From a checkpoint of a small contrastive image-text model: text encoder activation swiglu, batches of 128.
Rows from block 3 of the text encoder, named by matrix and row number. Rows with one number belong to one attention dimension. Each number is 128 + 32 x the weight over its row's rms, rounded and kept within 0 to 255. All counts start at 0. Numbers have three digits each. After the name is the row's rms in percent of the matrix's.
# q: attention query (text_encoder.blocks.3.attn.q.weight, 256x256), inputs 128-255
# k: attention key (text_encoder.blocks.3.attn.k.weight, 256x256), inputs 128-255
q.71 095:113176168069124055153070096152076197153097059114136124088138169146086174107141094148144163066127122118153173176126094122164148159163120171137155154132136142078141163098150114076114141092127128102086083119136103108115138089142100086110113133116084178107113136131125163102086189113098073142071151138103123115140152161117141163124074171131112153102130113094113139143054135093181117071100
q.72 105:126159165128116099085156065116088200182155106137134103139154074080125108185151123150146121112185113161160148201113138134089141138052085154138137130123181129161139089068137141136101121093126065145122111110154117158135118145099093136195088109142128163149111142073122146077173116122113121116065150171080148075154058093130146123055082112129149110165125170098154152175163111121088118100126
q.73 101:125089107171088173055115084109096106116135134126134102177124067097125139147103136068153093113137145118105100170135090135105113137149103127055166124129121121162083167178111157138184170120126133111150161148111136099147123149139125079126080156161172129131163102076088107164163117167114146154171162152101149092167129105134183167070182111108126162132115126135137129151117152161088112175147
q.74 102:139138130117137135151135089178067125149136173144136118122120099116102061116129071108066091080142131100138050143130181114096142130177150122179130174150149170126162189163098130188165158154109169073150138131094131116114126109109152189120076171129110118144125114173111140132134151063167140090124092107077148164165098128143133086156085140073141074100161126155167114113077104128108158087157
q.75 108:116100201068185119189132172174110145095139171132113151110076166155120063136132080121120093141166139068169176105178142142119161106205123115152073110133088130121137069123129185145094057126082153132141118106115082172121162152124135148159149130140136127128146060143119145198139181157123156123092103160128100165125107166118109057146153095117101087144153104067153187128143143113114129120126
q.76 106:105076104153102214121143149139172194106131180130090118086086142120203112141134129078131148161107115136089192069134117140125104135058078144194121118158114135096113081174093098116119140121126155131139141176079169124115176117131114135151123088147112128118082186116176119069110069151084156150153163094122082174040129140169155155210158117160113140070168098124088147176128108175098125054152
q.77 099:126128126175109143106162117113145075075147132102132170123106177125149160074137131140139129171103052144056089089031084135151073115092076076117182102148134071132125138141149116145085138208142123073071094130196108167169149111166117158188153122129166137162100124113174076152135124127137137121083148158168115128147142100124141161120133105142174155135135123122128083118123104098144125157146
q.78 098:136124196158124155165176140130127149091153117126136154081124059114147119109123127140119108148155124098144167142139133167166145174119177088143084157131125150096117098177176152100083072130097141117150215138147153133155130179064146121091120145065093118126100147134156113164116109156120122056163077112147146072145155128128146054176102120125128113086060124167119182107079095152127060144108
q.79 095:169147099124117110126120194163071077081154152177130119117132134068122154113186069155093135137123131104037079061088152103121077138154124152097155121130194126179179169101124121158118180171167128119102072119153164161154117134129156090103158084095088094102139164129135131168136157118121158148133104135143139163099218128145064131183131103134128129134148099100120084062085051107160177185132
q.80 105:138111167106120140118145159110095101152164141186150130100124104154160128096139134146159147170083147117167134104125122125128154091163154146100106158122194094138087124087121141125107112111098168123089112099104138162132127146121126156176141118170153163098143126108187115105124073115132093135114110067068158125098067125095144175097087105112097061160109081139086124129137094102133098138180
q.81 095:162173093140077152167168143066136135115144125132146113150154149101081153118107209117150074122121111186118073107042117133136116121115190161121100129126114130068135143094167091151141179086198162071135086176094111182199100139099105112106088156179108088106189150152145059134102118128123112123109145119130132219153084109121152161172155143117106136145088155144134148092188136129132183086140
q.82 102:086106211173126110093138079095112109193105097129162136148085103147164063116128165190135110203121103128145047102155145136143166109067175099167125142130052156157106159151115112174127119147152166159138093140075168125112133053087120125137115125125096141154147111137160139080119113108145139111136167124134100108085181132160102093103169103145132141148176155162114066176140181108105139106102
q.83 106:162100148164145141122145217152108124127100117116047119135132138134090094155166092172130128106149159119110131138098150098108065102129111130155121087062165173057168081134180140088162124118077164162116160117142118081139112203152136082034185146167149102104146117111120120140176121162088088134176166155184146112148129193167169114152110172168118172166095110122167112128132086152085107170159
q.84 097:148117137106152129154083141169161206167126178127089135096204061174148137097114123222173191190157133113158122139140123090088110130146154123172110083085121140141119153082132145111087108089135112177136143152149154120127122119137106139084116091103136143130058148124145126139068109100165097120168155128183125108091073080158063176117097139166136116202132138184109141117151106120169196097123
q.85 106:198106099171152156153060119174157150109107170137136135144139165145116161133101141106071068116157090120108210097151122087107154049166144137092124098066161085164204093158113153127082138095112078176110141093104087126120135106141104142156104072141152106113096127135102125167102161102173236175086096130152125150137164062046132136135130196084137133132142107071103107142114104108179109144139
q.86 108:123173089165094102173103139112110102084184079130062146125164028141056136137086196109160144137107137145177158158099130126093127152081134068119173120131055122083096158148112133098131148104111098180175127168168170136153162120097152196167145123145173100138089103123218105123141135097105110107143161150089158137136122157174179163115069095120140123139112103117096185085118159164191181140116
q.87 098:115114113195094160134136168186145072117059155116144142132117149165153106111109112078029084130047139148088071150136142154178103148120109073126160208126150133134108110108143126121111077154116160105111139124054078099101116055147195120126166108098137170088128107142146122126088142133191108109174125158165097109141181180179142106174101141139171153159172149112163103123089105126124035167118
q.88 100:119155151140098094086145156090124147100138122098111144096138072169095129156096198110112147120151124156145125145092144144145092117117098088091139182120109143119112143159188131145124127118108136122088108161140121103057149126141114098184094125083154161114093152130136133100131175153165102105122142174143137119110183107123165151108075157171115158125072142154127164213162166081120106100089
q.89 098:124102133151139180144072078159162190110083139102125097123164163142161146109145133117120126055155098114185079118128114144113092075092129138155110136115159145101146179203173116066109148118120137160105140069137165108143138172098127130087146136100121178123106144141123168097100145116128091096113089039086103084130145141113111147150179178064115182103084167140133129158097147093150094136101
q.90 097:126143105150155093164162165123093171113163107150165093127122142120096182088101077118104175128160137090129142142127112184119133059082125143063068097111076109149166138155107164150140121117189095131073153101094141146111157155101104099103099164104146102134123081163114072150137081152105110149130178076141093156101187105084170123082176171197200059144154101101171118095138128137156104191136
q.91 097:140174097089128154094050133100139070145067090094189148141135197134179116111137100121100075148118163163131141110192152120102103140198113157143145151147168126116126106103127129117126124076116149127124186100110115105105059055153111086117160147163078145076122118125090188070113144076132141109113129138130116147174160116142110123194118188093078121124157192096092120096125175105130122125153
q.92 106:134111107053139086110141072161183021194113134165123151121161123125128106149045118109129127119121162105162122168110156149191125199152171063122126167153087110059088152103097117146147096150116103120146125127136134126085163080156125160139204177150120149121124152143137149158188086153132085125079124102136167077189099141161090145106083086064123123064169096190135116094119163113159152151128
q.93 106:135204126137190079125105151084103132176199040107177124114152165104101152124150142202128063150153141128089152166161114089158174158202125148130092091074126122157101137116140076117102132158111085101130128097168090127195077182095019110122155069121097046160154158130088121125172159135114149118098145099138126105140108153074124137082163133128147064150125098134154150091112122121172128111162
q.94 098:066085152111083134162164105079148148114140165085124143179103143161213147116185128196130157122105195141074161109143130148111186164135084129110147117149121115139138122148076074128134078158176182147170127122150165160138126153132121135121058066089102154146121120123152149074120132103136176200217144086139062121113121081091078096096192127156182125146120150100119122150185151167126153128120
q.95 103:134119118114110159092123072092119099107090173152106151144090076097077151149155187125157125112148109113129128087138129125121129148148137147038161124153176121145185115179102171110149184119101123125155123141153165159166077156125168128075085128091080147203157110128108103091143153135091150135134135090121138134152161162112064132126197027127138147146104217180162116116125110119167172140111
q.96 102:101119090138154092176113078095168111088134126117145131108098118115139095105110107097121088134096176132123045146138080082157151123146160143104119139127085094125207132097116110145104144164140086148108131098034132206119158099132148166119139142149133156094150132108114141171166186113119107122100151111151203148136093112185156166129094183090141096126101148153150162118148120146119125071145
q.97 099:116175136085111097130091136197126065102166093138143108088168111091114141134111152160159123135128146094175104126117158160155124193106099177095118145124115134171188157164106114119135123043045129105153151134122120121156137136089120132112144175132186119174170111085136112177188140114091141089133101110058126132124147108148128158133149113181108094102094146114107137081136158100108112165095
q.98 102:132171177162110164099158151124101134107112099124133063079101099120142119089174143108136057155157152135145134102112177187109111140106193108162169136180082080100112149159110129108140143126133177157074087124141077106165169088197150172143120143138099168168073128148098098193051144161163090169132121114163091110156141188105131159172103138126142111151134125139086129158142154132120156149049
q.99 101:061129131132097115114122101102123107094115202127184128067087070196076198131132119117157122093134082132116097136115090129092126182088103142121152095154076161131088115123169131137173099197151106164159078087131166165149170169136112125113130148149108135150116098154110101069115133122115108097096106077167159169155098158167123161191170095107132093080120081096125172131103154136183155091170
q.100 093:184130176166123119149157116128142133093126109163150218134081145116163158122109137139160131146137143131141114112079119125121111113148151161107142106134160143108132121121154092098088111111166171212129119168158157104100096130155176114099212128140094201056131137164148143096122145174113142102162072134118143102122174157059147119151138088120079082096121156114156137128116177135161105141023
q.101 108:125154094127144156147125159145156116129150092058048120115102099139116103184149135072042171070130199077113183098156143087088143095126157140167163128127143134160121142183094154094128111117164141118157122168109157122146137106099114116104122125160149137144101132114167125086132135076077186171113167097203222079054115118110115147170094132170048118146126135136070105129105037133147166142157
q.102 102:079107114130167129109105155137158136162178111185109105131164072132116147189098127214088196156124126139102166168143165098131098204124076140112075121103179152148127123125160137136153128119135131069097119169169159164108145182109119035121069150150155102126142181140079112145108090119152137169136126151083189130157131140144112129016126182138133136113153098117065075110117136164143141157094
q.103 107:118168107122121100157149133082140095126110077148023135141101143128108132226082149130143152085144107108127105204130124125100148128100065156200139125139111137109110092132109109101113181168135122141154108148100130123155136148114127166158107145090107185160133107115140134119119125105093111092106106089121133085103182104137154098113139088134101132195102102093099135136102145144120120161136
q.104 105:137121124132120139112110148132140146072158168168144114152211136111114097122147117085088121103149082095159087104112132106132165087162082115130090134178122088154120126106066051127165095109159100074104144102135150107205154104165106124164183129116160121124187143085134148169147161170079096103119143098116081119159116092161098112137104097210138177202093125123116154094104121138147130078123
q.105 104:170120135142074102127166106132112127144148118162142111112199083149126113094144122119211127189130074105142118088146131193170095122157094093087109135110150077129133101081106144090084138041116102143111193063151123099087098162171143113133103156196168093142147195125114093117123076122130161126095119124128146146103101142136183157076160088152160111043134175131161174113134155134105097140125
q.106 098:218096064161167112120131133158103168093123157089109080129151200069058096155140130127046129075101181123128119113097120090100152098168127178122137169096102131127138141144171149164128075195185096109144119105173168182072112153119138074127174134172124121123107199140172162108136114093096098169112128095194149137084117078133141115100156156125074146187129119173106107128109115060159116086126
q.107 095:114081200096121130116071096096097168141091184118179139136171136149185145138091094102088176145123131176108072107139109119187129160122163114166104163131187139139154111102133148137123122133121141160073156096157133103132135102097131161109112107166127144135107108105069104099133067120164110138112163154114133078130099168068133152171104143077154098057072073149211147132103134165142124124121
q.108 101:161067130130145126084151214122111120123159166126144121149154142091072178095109116167096085204165171102153113102096117193134115122155099147134125121132128119142113144141105156228152099066102125118127102114064122082106145091146123158109155079091112122145110125162063144108128177128144106156076187170094093147194122142112170090182100130108168144123125141140124074091099116085145091131134
q.109 109:120153175100137133058136169138147118131145162090205128158098152163168109143161168138138099171142160138118226111095116066205077097123128072127165168090119142103096118051103142090160093092121093137141159096104125088133130100129104177122114112093088057092120116150131115145141117129197093140128142208146104177166108142147069124119091139110141175129114130135146106121204132169109141174123
q.110 097:118170094125092113145107171127121160178115107140124140202150160118140115127097099146110098152122174078105174093105123077164102069124126108088140061139099141091153107100112129120127148127138156145099131128142110119089086123154149139085124162090079127119041140190114159163133115119131161155117171151153088147103129100107101127165142152091129195142092170169099145143105163126112129117113
q.111 102:177106136126124143159081145096162131107071094180148169101102149112123118073111117188104108114085113114129126150079060118132184154111150081122118094187070147178124099131107099181065139131141150135159120106162076125138080120090114151118137122154129182085196153129112169106108162180123128188171110136080114139101096158199132083197146157082147195214130159093111102171116118098099112106091
q.112 114:104127157160132122143097112142105158160111079201159115214089158103082141108164147106158125147133074126086121175161217119098108144146153105083142079123124163120081105112172158159159139167140152135125117089120131075039181138110180105170076103089123090136126060178165164083089142123117134132119151147131101110157143119086144157132174093140128111128150114170176144158090108128119150126172
q.113 108:142169106116132101148110105082055072171106113095149138133085149063175133114129137152138108113227151131126085128157177204163110118070160126111164148172195158109048125118139187145177159144080093135147092156107149124129059126172126116186056079138119092082119151181106183097151131228125130170134084101099135152117148154125087089121121166155127122135168112097058105130157141110110174149105
q.114 097:191118104122064140126161097095198126144190150083103169109129119137091090106125127129133155097094128188119117156142146161063124172181146109133180149090129184100124164117158064132086095071124115152150084112163088139158142134088212142136125124143147064131106085074130101162090144131172122052160117100141116149105170119124130155145144121165123107145145124111157093124085149200085105099162
q.115 096:159148143105159148128116129178090102151113071119117161153081159145106102157165164137204105134079107130140093200137107129167129068107163119137099145126085151115142083155110072094094175213123177190133157096118132163157116112134083164101130167101088109160156130122146183149146153136070090128151080130110077107122125138133114121135155093113097150114068121122156119173160188139129123133130
q.116 098:130137169110146138129093111114150145087084110099104114059105135109125140106145117150066152097129063125114165149132181171102148135167090137161117166108169066131180127110094179197098164107110094100163145216114077124107134148110113050095118087144134149160131100147111076101124143088141160138159110089136115095087133120092112139143115176167125045121159093144146120149141101081105082176146
q.117 099:152132124134178109120176128089103140096079162143173121170170137122106186114157124129100132102083149178118148123114110131076142140154081120121146141120143124163080127139097160143204114062128152100128160197077185162129131140144109188093163130156160137092160160116125137171109134110135128132172169109152097115097160097072127063145143113122094071115176070162096174134136086101107164109139
q.118 099:094154158092097205133086145113172122131138115164113148112131126179128151152130155142089090117106085146114160099148138098126202139091161086150158147125109195201087088090117125097154108092175172129102200106173125153110116095139118150085083085128130103137128134149159113182140155107177148086171133114113123157205111097092108172107093160122154161157054147143092154178131148117119132090121
q.119 104:081133164112103095160209124043106152145096137158092133178125124214192135158137102161154172145125116185114094151118115149121130134116104097142132036133134110144111077124141180126110255080104107123170146111155120117153143189117128099150068114122131098067096103121143100117109044099095187112099173152081162146070148169107090129073093118148114110111166117071141160153179165151082137177137
q.120 100:092050080128135126117156131131122138177151139125136113102119104160169169145113079114209182141119096142175142142086042049151113088082135139171120110149135161119086104144135102111129090184124109127116076178126152212103047141188112106140166171115131127156108118102111128152114104110135131132100094125172156145156103107160094123068113137061180136114138123154081132113094143154130175088154
q.121 101:151098099150130168117089087180119116101131142110137126137178130114155118126151137142116125073079125145110189121167139148102137114190181143123091076118137067135160150115125090130132096128136165121134152181175139182157134117108121093081157130157145117186146140104127117138116081134180082130182114128178139120076106092083131073102222094161189083128111166102197162107153122085152085117191
q.122 094:124111110107137107082165076153173106136072147093124129108156120098157159162097162133158159110183112134104123144147127157159119173148090119095145110128110117145124165179110081085071152172122098120065098121168180109146134167155113094162169155163115144138148108124123153124158072156170099108130112183101119123099117127205145115078141057082127110131132062113143169109137123070110166085149
k.71 094:187094090122130136132202151161103126117111164138100117097041083056175126165142131104109222165084106146169155096102122147109090100127132139145042066140170115098135109129163135182120139138129179115110137092096166176143176132157098136163090083130131089127129106135092109131098079153120115150141090137112194123167085117130166044110144120128135150154040115169178065152105126143126099168155
k.72 102:126190129184130141118141087146110086121167129138065127142143159098125154130172099116162112145112103138127096124093155111119198085163147134126145120176092115178167169166069178116145154144143136142117130054105158103048129085146120150103177124176145112166151120164126140150098088131133100094109147101108146106105131118146094097104105172146170121078142113142169069139143156182092140138193
k.73 107:157108084132119135100079112090146129137163114128172126147165131108071145125128105105194093068130106100121113151162096075183136158103165144139138146151135103196144129149111151121118116134071122096119168098127091088165119144101148118065207108108119133096174133127110139137121112086178194129113134145169076141100127152127071114187097068174150111131162186112124128108079166127107189104129
k.74 103:178153154119125107096146124087127132087087065121128141129091133139146089158092090128111163130105155080139132153150138131111080129182141152099134104104159066063107104133091133171079123156144165129124187199136131144129153178095082127137151125126152175126170149120196145106080109167106178165124150113099079142095168177139078120134189176165112124110123118120095116130118216158186090124116
k.75 102:131158142115127116123158168101093195131099123150145147113105120181160045097129135116087053134109157143160057181086132168192137112119098091149132080118104096112115165150100083080099098110179224173194132109136148109103073076100181142162132157101121165150056176149183163104136166134070048089134152053138142196152128192112124195102139181109082117130114172119109115117122132104124097142179
k.76 105:141117137123133148173045165144107065076072141091062094128157169205115104106134146151094112171166117126122099121143166113186148166178147122153130108115143143140122108129126123182124137125102080128149182191166111105169111084087121137116141090118111106077120077165112125127130189164132157104137112133129138116143135088135091184146087158142032114169162148152065166058102192089175113216154
k.77 097:083145115147084106167142121148127145170160063170109108157191165113088169161133052108126134108172099128150100124156107144115154169119164055086236140158114193192073092115143132100158115128093125173175101151109121105098130101167163115116101192130150108152105115168119124156148180108113185116119112093167114077115089105128113095158065106123114110101135147124099166161196073133048199093139
k.78 090:138130163203167117125095137100085110118134083109164141163125168130084091043068126154112080083122166101102176082143101139139107142105102096162075145158172146162108115099139087116077196129180111129169102115107128113136129075185137128176067142139170145181061131112162123084100164128090180139135110114092142152155128087110149193117059156121140058095135115091187060142166149118129165155129
k.79 096:134093156121115119146159154143092142130104166131150144081170140158136172153109153164149155085187162101133179136105115135106119098072110126094111068109112143071114139046140096048092108076147067155133090232141147162119211138108131154159088110154100178156083106171080118064146106145129083126113159135110079155134139126056137125130141180053092129139121114153180150192140084117187125091130
k.80 106:079157155085169125175141122176110156156106173125159154116111121149143182182125133110090130089176117117076197090128183193107131153128117149152148100112143095110149147090143136122132157057106120072124109134254108119106113115069142182102091111169117149101132093152157044070119123073142149099150157137113163078169133130133089188100151106138134192173146129074170115108110148122132163129103
k.81 102:158163101111123128202083114118100129130125125099085104075148169183151137093148071164131132140115103095150119117128168142146166168131109164154071123174115104110179154086120151106132116120065124126175115164177148077130197106143115141107121102129048128136157127084136164141149139164133139093079121193165110045082187134123125102138117092138072143162115094157078132139077135157146141142063
k.82 102:172186122147164110152126150123092160119117110145110165164142171107132175117144128121096170111094127116108096195105102105118132121068109125086134135087159145112108125079133123114148157162097089086109138139130129150121141111159149153120123143105121084144130111099154112107126128125109145140128162133153065151120053149063189139148091149136166158144087121141107151115180103093116159155161
k.83 099:102074094092107137161111110124136164168131202149193113104122121131063053116156063130142065141145135131068106148123115106114161158068157151125133135124151136086167158120060181137134112169109150138154137153155125164118061138129125141101135174162074136168150148163144102122082112160143098091127104141120101159108162118116124125154113067118169128078147150151096117173065160135172100116132
k.84 105:113076136097140171094148150121116092102094156155073135128112109079190082059179189142145097148150104146148122110155124144091137127128113105138133132188090090095167161200055133137126131104083105145153107098102116154083127145137232087106169142143173163128147154101062125150183159147147113111115095073138143167139155182074146137137144112077101112092109086098128154111075086120187145141088
k.85 102:099134153091116170079159119136178115139136156172151125105142043145169128163135172078122128102113071221177118062181199133156104101115149170174121111103131136083112099146106125090133075166184165171129119113129128103146120185074147143094121138153125120092135142082112192116130120156111118151135122104046125179111156143176179117150173113120084141138141138106043139107131130157123106146099
k.86 094:125166144078138166054142095128177172106089115126082125134144127080154161098130164180115124170125118071159133109158139091120138157146133085102127173143121130129137158086195158171120110147131067067112152118095134118166153131163165134104142115167112118109127138098100096178139119094130141164081089130175106142145160035111123115124102168120176122144143156180140090110153077135108112096120
k.87 092:093123189135149090076131113153134119135139147125138146120152107085143166120076122094133138087076106110146178148138140096091097136149144136078172133151135133149075141100172074184178074107093160149132126089124120184115079148073063129178126150167163103128117150168089111111087046112153199139156140116120134119104090116047082124132139158096132148148138122097119081185212119139059164085190
k.88 102:109150102167104085152113101130164148110180151130130097171158079107154160107155077119157122174152110041107101132135121114081127105142070140148138155102148139188106074137151196196092144194128095162110097097106150152142104195116170064136185157148125140126151138132081182123129110139168103157176092127148162096110090059080103108119158165057209133137137146142073145106179077124114158126140
k.89 100:158131094101132160100164127114112126162133147095133197088044114081171099127124091148098127144065134153142118101124050206081119111141128137132067154150168097098118115189152118158086160125157162123152161152074128180128129116104076098093122107156123079079217112124137077127108111125108139123181106161108158123133127152152145097171107151141097090118084134115138129137139162166184123161158
k.90 100:129168150113081162187154135130167126150110141152087118132084082129185100100121123118153143119116112166091215087105098145131108121138094104119069100122139176128189125162128118118106102170135075158169114142119093105174093138121131100141135085086109100178124128143146064118180126136148139111117162174120140118172134146141159102099140133113119168226105152107153080143104170117116148049077
k.91 102:182078142138175156072164114111099141131121157121146151086165077140153069140124164122172163080123102132154107091117160118127098113138118175135089096089069147116066102139069119151166126103151178114100111047169105174128133165134084137110101095145138147084151126162097163152126135142098111177170150185060133095107132179097087126159147122155110080065097086110131118148117097178086063183190
k.92 102:119126101165149127092147111120144130102117115081134146100132165050076095183196137136086146118147136152179142175119111095077080083142144119177115177120119195162137131095133182158156113160094120112101114087118122149122131102140171150201070109128187079139149187085145132143156153081107110111126147097178181073099120162144121056082149117152173112152144124203142168102122086133140102043150
k.93 104:129071125138091139125160114150148096148166130108090061151140159108104107195204129141140153115156132103126160139079094127133132141166111127093135151132099170169137146118084150060108165080156125206085102148145108075053174117178192115197120132064070152104155090097101176168131119110102105143155090088116110067091115150159156071188147115127120184141137144151111128151181088200140103142080
k.94 098:140123143119160128116122116150153141128151106134090052168089148099176160098122085153142114159089113152103088174138070142144139126120202127104071169051106195094149185179131148119131113094157093116135150173174149073164047088096047095155167098133109152126128097101111085185137072107155078112178119098142168141157124187189135176098091095149110162139142106085132188137107145102123114156177
k.95 104:099089114205102123159116145085073137145186090089145132138114135147111143096035155126121167125139139147146074135072120115115123100078128095132123145171136118118135128124148141111177214128161091090100095148117120175118197162186115127072093178114126141141114119136126129144101148112119148124088162155135074138103108095132155124143102098143126117072156154073209136146094122065137129088133
k.96 111:124110121128088062138147105122162088133131103162124180112158166077160127141104109071087136074098168065138145122130091066104150123158111137083086191112133117108143115151129136136151080154213156124127175157146138140137093086138086135111137136122114201079159120074152120172107161111161140124141123089126155157124075173189091098131170152094099174134136189098132148135132145142167127098083
k.97 094:196143117132140103102107076115090136209137067148181125149142163130125168090133110118159110160097131089161099131137147150127123097081172092146121107158180106138129113118195134150093171183153116114069108145099116115129113093111107090102124168104094113123153140159126088080155099067111116133125098148204188137163125133128090181097248082182157133151130087122107157090135110189098111131161
k.98 097:144102066145151105165112156103124140105139113180167139145118147091108131204116139119139099146128129152093174135191128081113127028147076141097147081124089165101125151131156095124103067110122139132183055116164133073161131104131096108187105145110110100105119125164144173138124181153106130097116177167146093131117144109073105092167105131113151188131136155143138119128145114128146174113180
k.99 090:151142115089128182143119093134127076104120141057128137162191148088173110116144094153150115119168195103121139177114151186187132182158142112135141137101166078100114167044145134083158086107151120107160185132084097124101097110084164110184133104124106087111111129130122136093173073115120175156109151170169105153103087129193138153111119131155097173133139148098092164162110173148107184147070
k.100 101:149150080103157152095160087126151200152149120124081138126069074132122117072107091151133136151182130107114149142101115104078125154127099134204127150150152089184134125143153047102130101103086183107168072110154152046124174126145162098178084084103128116140125119089148160130120163123157070118170152119088134153119147121110167171131141111070184110133077129093137094129149095152112149095174
k.101 092:147183071053126118147178115143128154157117138126164104156086084219152179130082075123171119145103115192088168158138122131110105135143086147035126156146100133129143143165128174178137148129135136119101068094160121147127163108192098153138123120122110088106116105131090131176127094142145132109119119165136076146056132155162152113043149083115185108090094107055150120085091146130118093126141
k.102 102:142117144126123133116120093124111116091115128146140163081038104138105097101131107178111148121102103157197180087136093211141119074143142112141069140129154135128167110100123133063122179113076130193144152139097121075116124160199084097113156136145106142101181190112139098118097162192127084163097093123117096061130187095095148075203149107115170139127107148124174147146120088089123107114154
k.103 094:138191159133171058109172146150119102104168136080095123127190068141191140100102123081143193176087118155079136096114183132132123157154135102087148130155110103161144171117154146115128153128117140072100167122115083157116140160159144136133157107138086150143086149154138155077133096118145119107121085154114043076151108150076124172127172157157193102087166134166169116175093126143154173143092
k.104 095:132109131104139118084120147151116157124146084107112120065136144102112148115101209120112158107133083149132119125106096105123085161105073163098113132105131136097140097144195184209174209163169115151083089107125125160116121180080120163158100082057137156093070126129106134144076078115141138163098126080169135125103119192138094120117143180134087122071164145143167139172069096088176107217102
k.105 099:115129200091112103147081110121139148111113207119144117176119156142114129151127144136092042095093121114118108120097110139099118082127110177205105161166151132125138070194109102076147159148180105142153094129101169133127132124106093164111137111119162165108142164099101138150162173152121098192157128027138125167143183129131126096133127181103133099153150156118104109103122098130152093189123
k.106 095:097108112101144124086193195115139076128169098164150098174119076158141146097111129092076156154113118186105103101195133161142138163124171106102106085159087135166106081174081122121162181161127124167105174139142097103134095119183110130136196139063142127148112119160142141216145140153159142070129159149128138155165147107148116169170125105123091095131132114104097144136118113111076191158123
k.107 095:143100157164151135109107099119151146125156096173097131121102164081065097117089058211159062116173171153096174116201148119060174081163116076118173164082110149100112162119111110107146123106101115084158107139135105124156116110062091101122132179122134092144155120095085129194150192166105060132100117163153146150125149100135174071143119136139125120123089102085099156152140066093132101090153
k.108 094:098074109145103172130099145116122113122148100131091140133089127187109139141188182112157177111154118138083115126120105151188110103182144150183139115123088200097123160190083087100157089113121066190120122061110158168101166164127161106090089171107107058155126132143137085134168151138149138161106129110235154122162092102141075128107101079151104131109112104158119163117157128186131116155120
k.109 101:058113111145111207158131123082117149091098177172169157111098099156084124154143103158138150109191100145102108141141168114145139144113112072110153075123117152134161134129129097188112066049080151159129087164137100141191106133082138118085127103174150127126174137153169099168152135130098116103127122133062104071118181129168160100120152128133144159058095144129115102179108143143124098131149
k.110 097:069139142134120158110133118135195118064112153086103108092161132141104133099177110134169147164095123113090119103109182220143082180132164142136096122134085103148151097194137088135186091184134124152126120115112150198110088168153094177130101073189177154172122118062170138148123183112161086150118128120118163104115174143132125181085099135125134161132130074109139124141141152162084128133138
k.111 102:114081162132166115096111117161133122153116123141114112138168151073121106114158098160077105160078079130118061159165100142061081100115100171142079119126117117064126176055170142134124149139204143192066142182129114132128109113137156140149132150186150161180099101096153145058083087078168136096132083115100175111118098140095150135128125196183084133173076093167113129115150088177112152113120
k.112 104:160148111114117138142144178167159146146095162082114154120199096147107159163099146100152126121143116142168076137149120149145131165066104149180163140101098129103093125144106067149115150105119143132179163081110136134136155120055107092126118166190107102113110124130138157123105094088084151057161076161183165176164143120151156106067068131124084155219130131172161138133130150155132111117095
k.113 102:132096191133121134103096116097152141055195138093105147101072068178088133076115155126130109157093119128173164133106071075171168086168153146070090131139125155102110123191099092164122172125062160103156173139125151084159158133141143106116166186140122042111158162124161107117097110130125153050128170095173157095146096146122075103116124116122083114098116192125148170159134107132126049188109
k.114 102:133135134144082100109122110113100155118147161141122065146146173180118168133134199096160172059178140118105112105106136092139107122092132106132145167189115095123079168170083161144103116061117125136167133095135165125128108096137195189131081112120074143169115147127092124078159107091111208218135164176106152152172093087098150191106126144200137089129189133195155148138162116092124151117118
k.115 097:112171170155117124163154169138194073100195174127127129092109133126193124078064127080095070115149126117129142103213151139128094155142188110105119125088151128176087153074140154108139095136102107103120111177144087129163153114193118109119131068117163101135117176119083159127151116196131166112149117177105168120133160125108107133190131117188112098136201118140160086140143146121065140118079
k.116 099:092120119105156202141125162142142151157084115081136143130188146098063143164153208134126088147090135102196111159093140132129152166072129128139101169115118150163087142147079118087113126162139126105149165084090134149153167149122230166128105107176144107091134092097132133179149108130119114160125125125063095173104121100170108114117136143105138178196082095137127116034097149117155151108164
k.117 098:183141113187140152124124143145094144173102065104072112160141166120122115137148096102105129147106088121135154107149103092142126166085157094143126121116108082157116123119114108150151137169148169117088155109172176115080143132108168093160129142073145104119080070152120144146153097118076204130103120146112145124120140121159158129068136135142113110183097130103165103098159095092105103134110
k.118 111:183068113160170109175137163156118158095117124140174136140150114130137152089092114128153113158126122108110118153074145039132118112155157099093161121150175070071100139048145154172101138144125139124136115139114139125139124129098090151090137159120116151148093164130094136107094115120104115100160195148135101106084135136150157126127118105096147128116175169106071121080118174110077117125213
k.119 096:155137112062156110119099111093124094158110122079115095155131186095127094139124114112139134064125139137162145119127169097125153133092163130103120108138156174127122135093155126104171171154113072118109086115063105150122099182108132103104147151226072147154142134098096162082138127173105068181064132160128061163133053161070081157142034145122098137104193126187197107113181148078173117136162
k.120 106:121183114129094153188123127170079127148110111114106122153136167150156141166138148175109129167151157139074115164130121071140162179148158053117124088117116142157175144055126160134159145126147181094087191130164101108118134132146160159156152108099169186097104088060147156103159143144186072099133109143090094139080168155081143118127176173142106090108079102115119067124110185147151114081117
k.121 100:091126212177147116094125150123118173135136078126085055070101094145136110137173125135111120164185184167165130098085105133119137124126143167178147163122143111126119122120150139088110124119191079085114156096184088132085139105141114173131119136108184133168090095196111090165174125113143154112137146085128130132145136147134168188068147161092120104198143092112094124128204112089134113094127
k.122 097:104191099145096121067156167122088139139150087089124138118169028083138080099092093197104167082146153130141152114151103119077147171127072152135140151112119101160190120100144163100078155154141086136117138117133090132081125122192170104175114172116149113132086072129140196122122182181122144119144125093105081089151105166120116103210099138088192114070127140126117093107147105154175201094130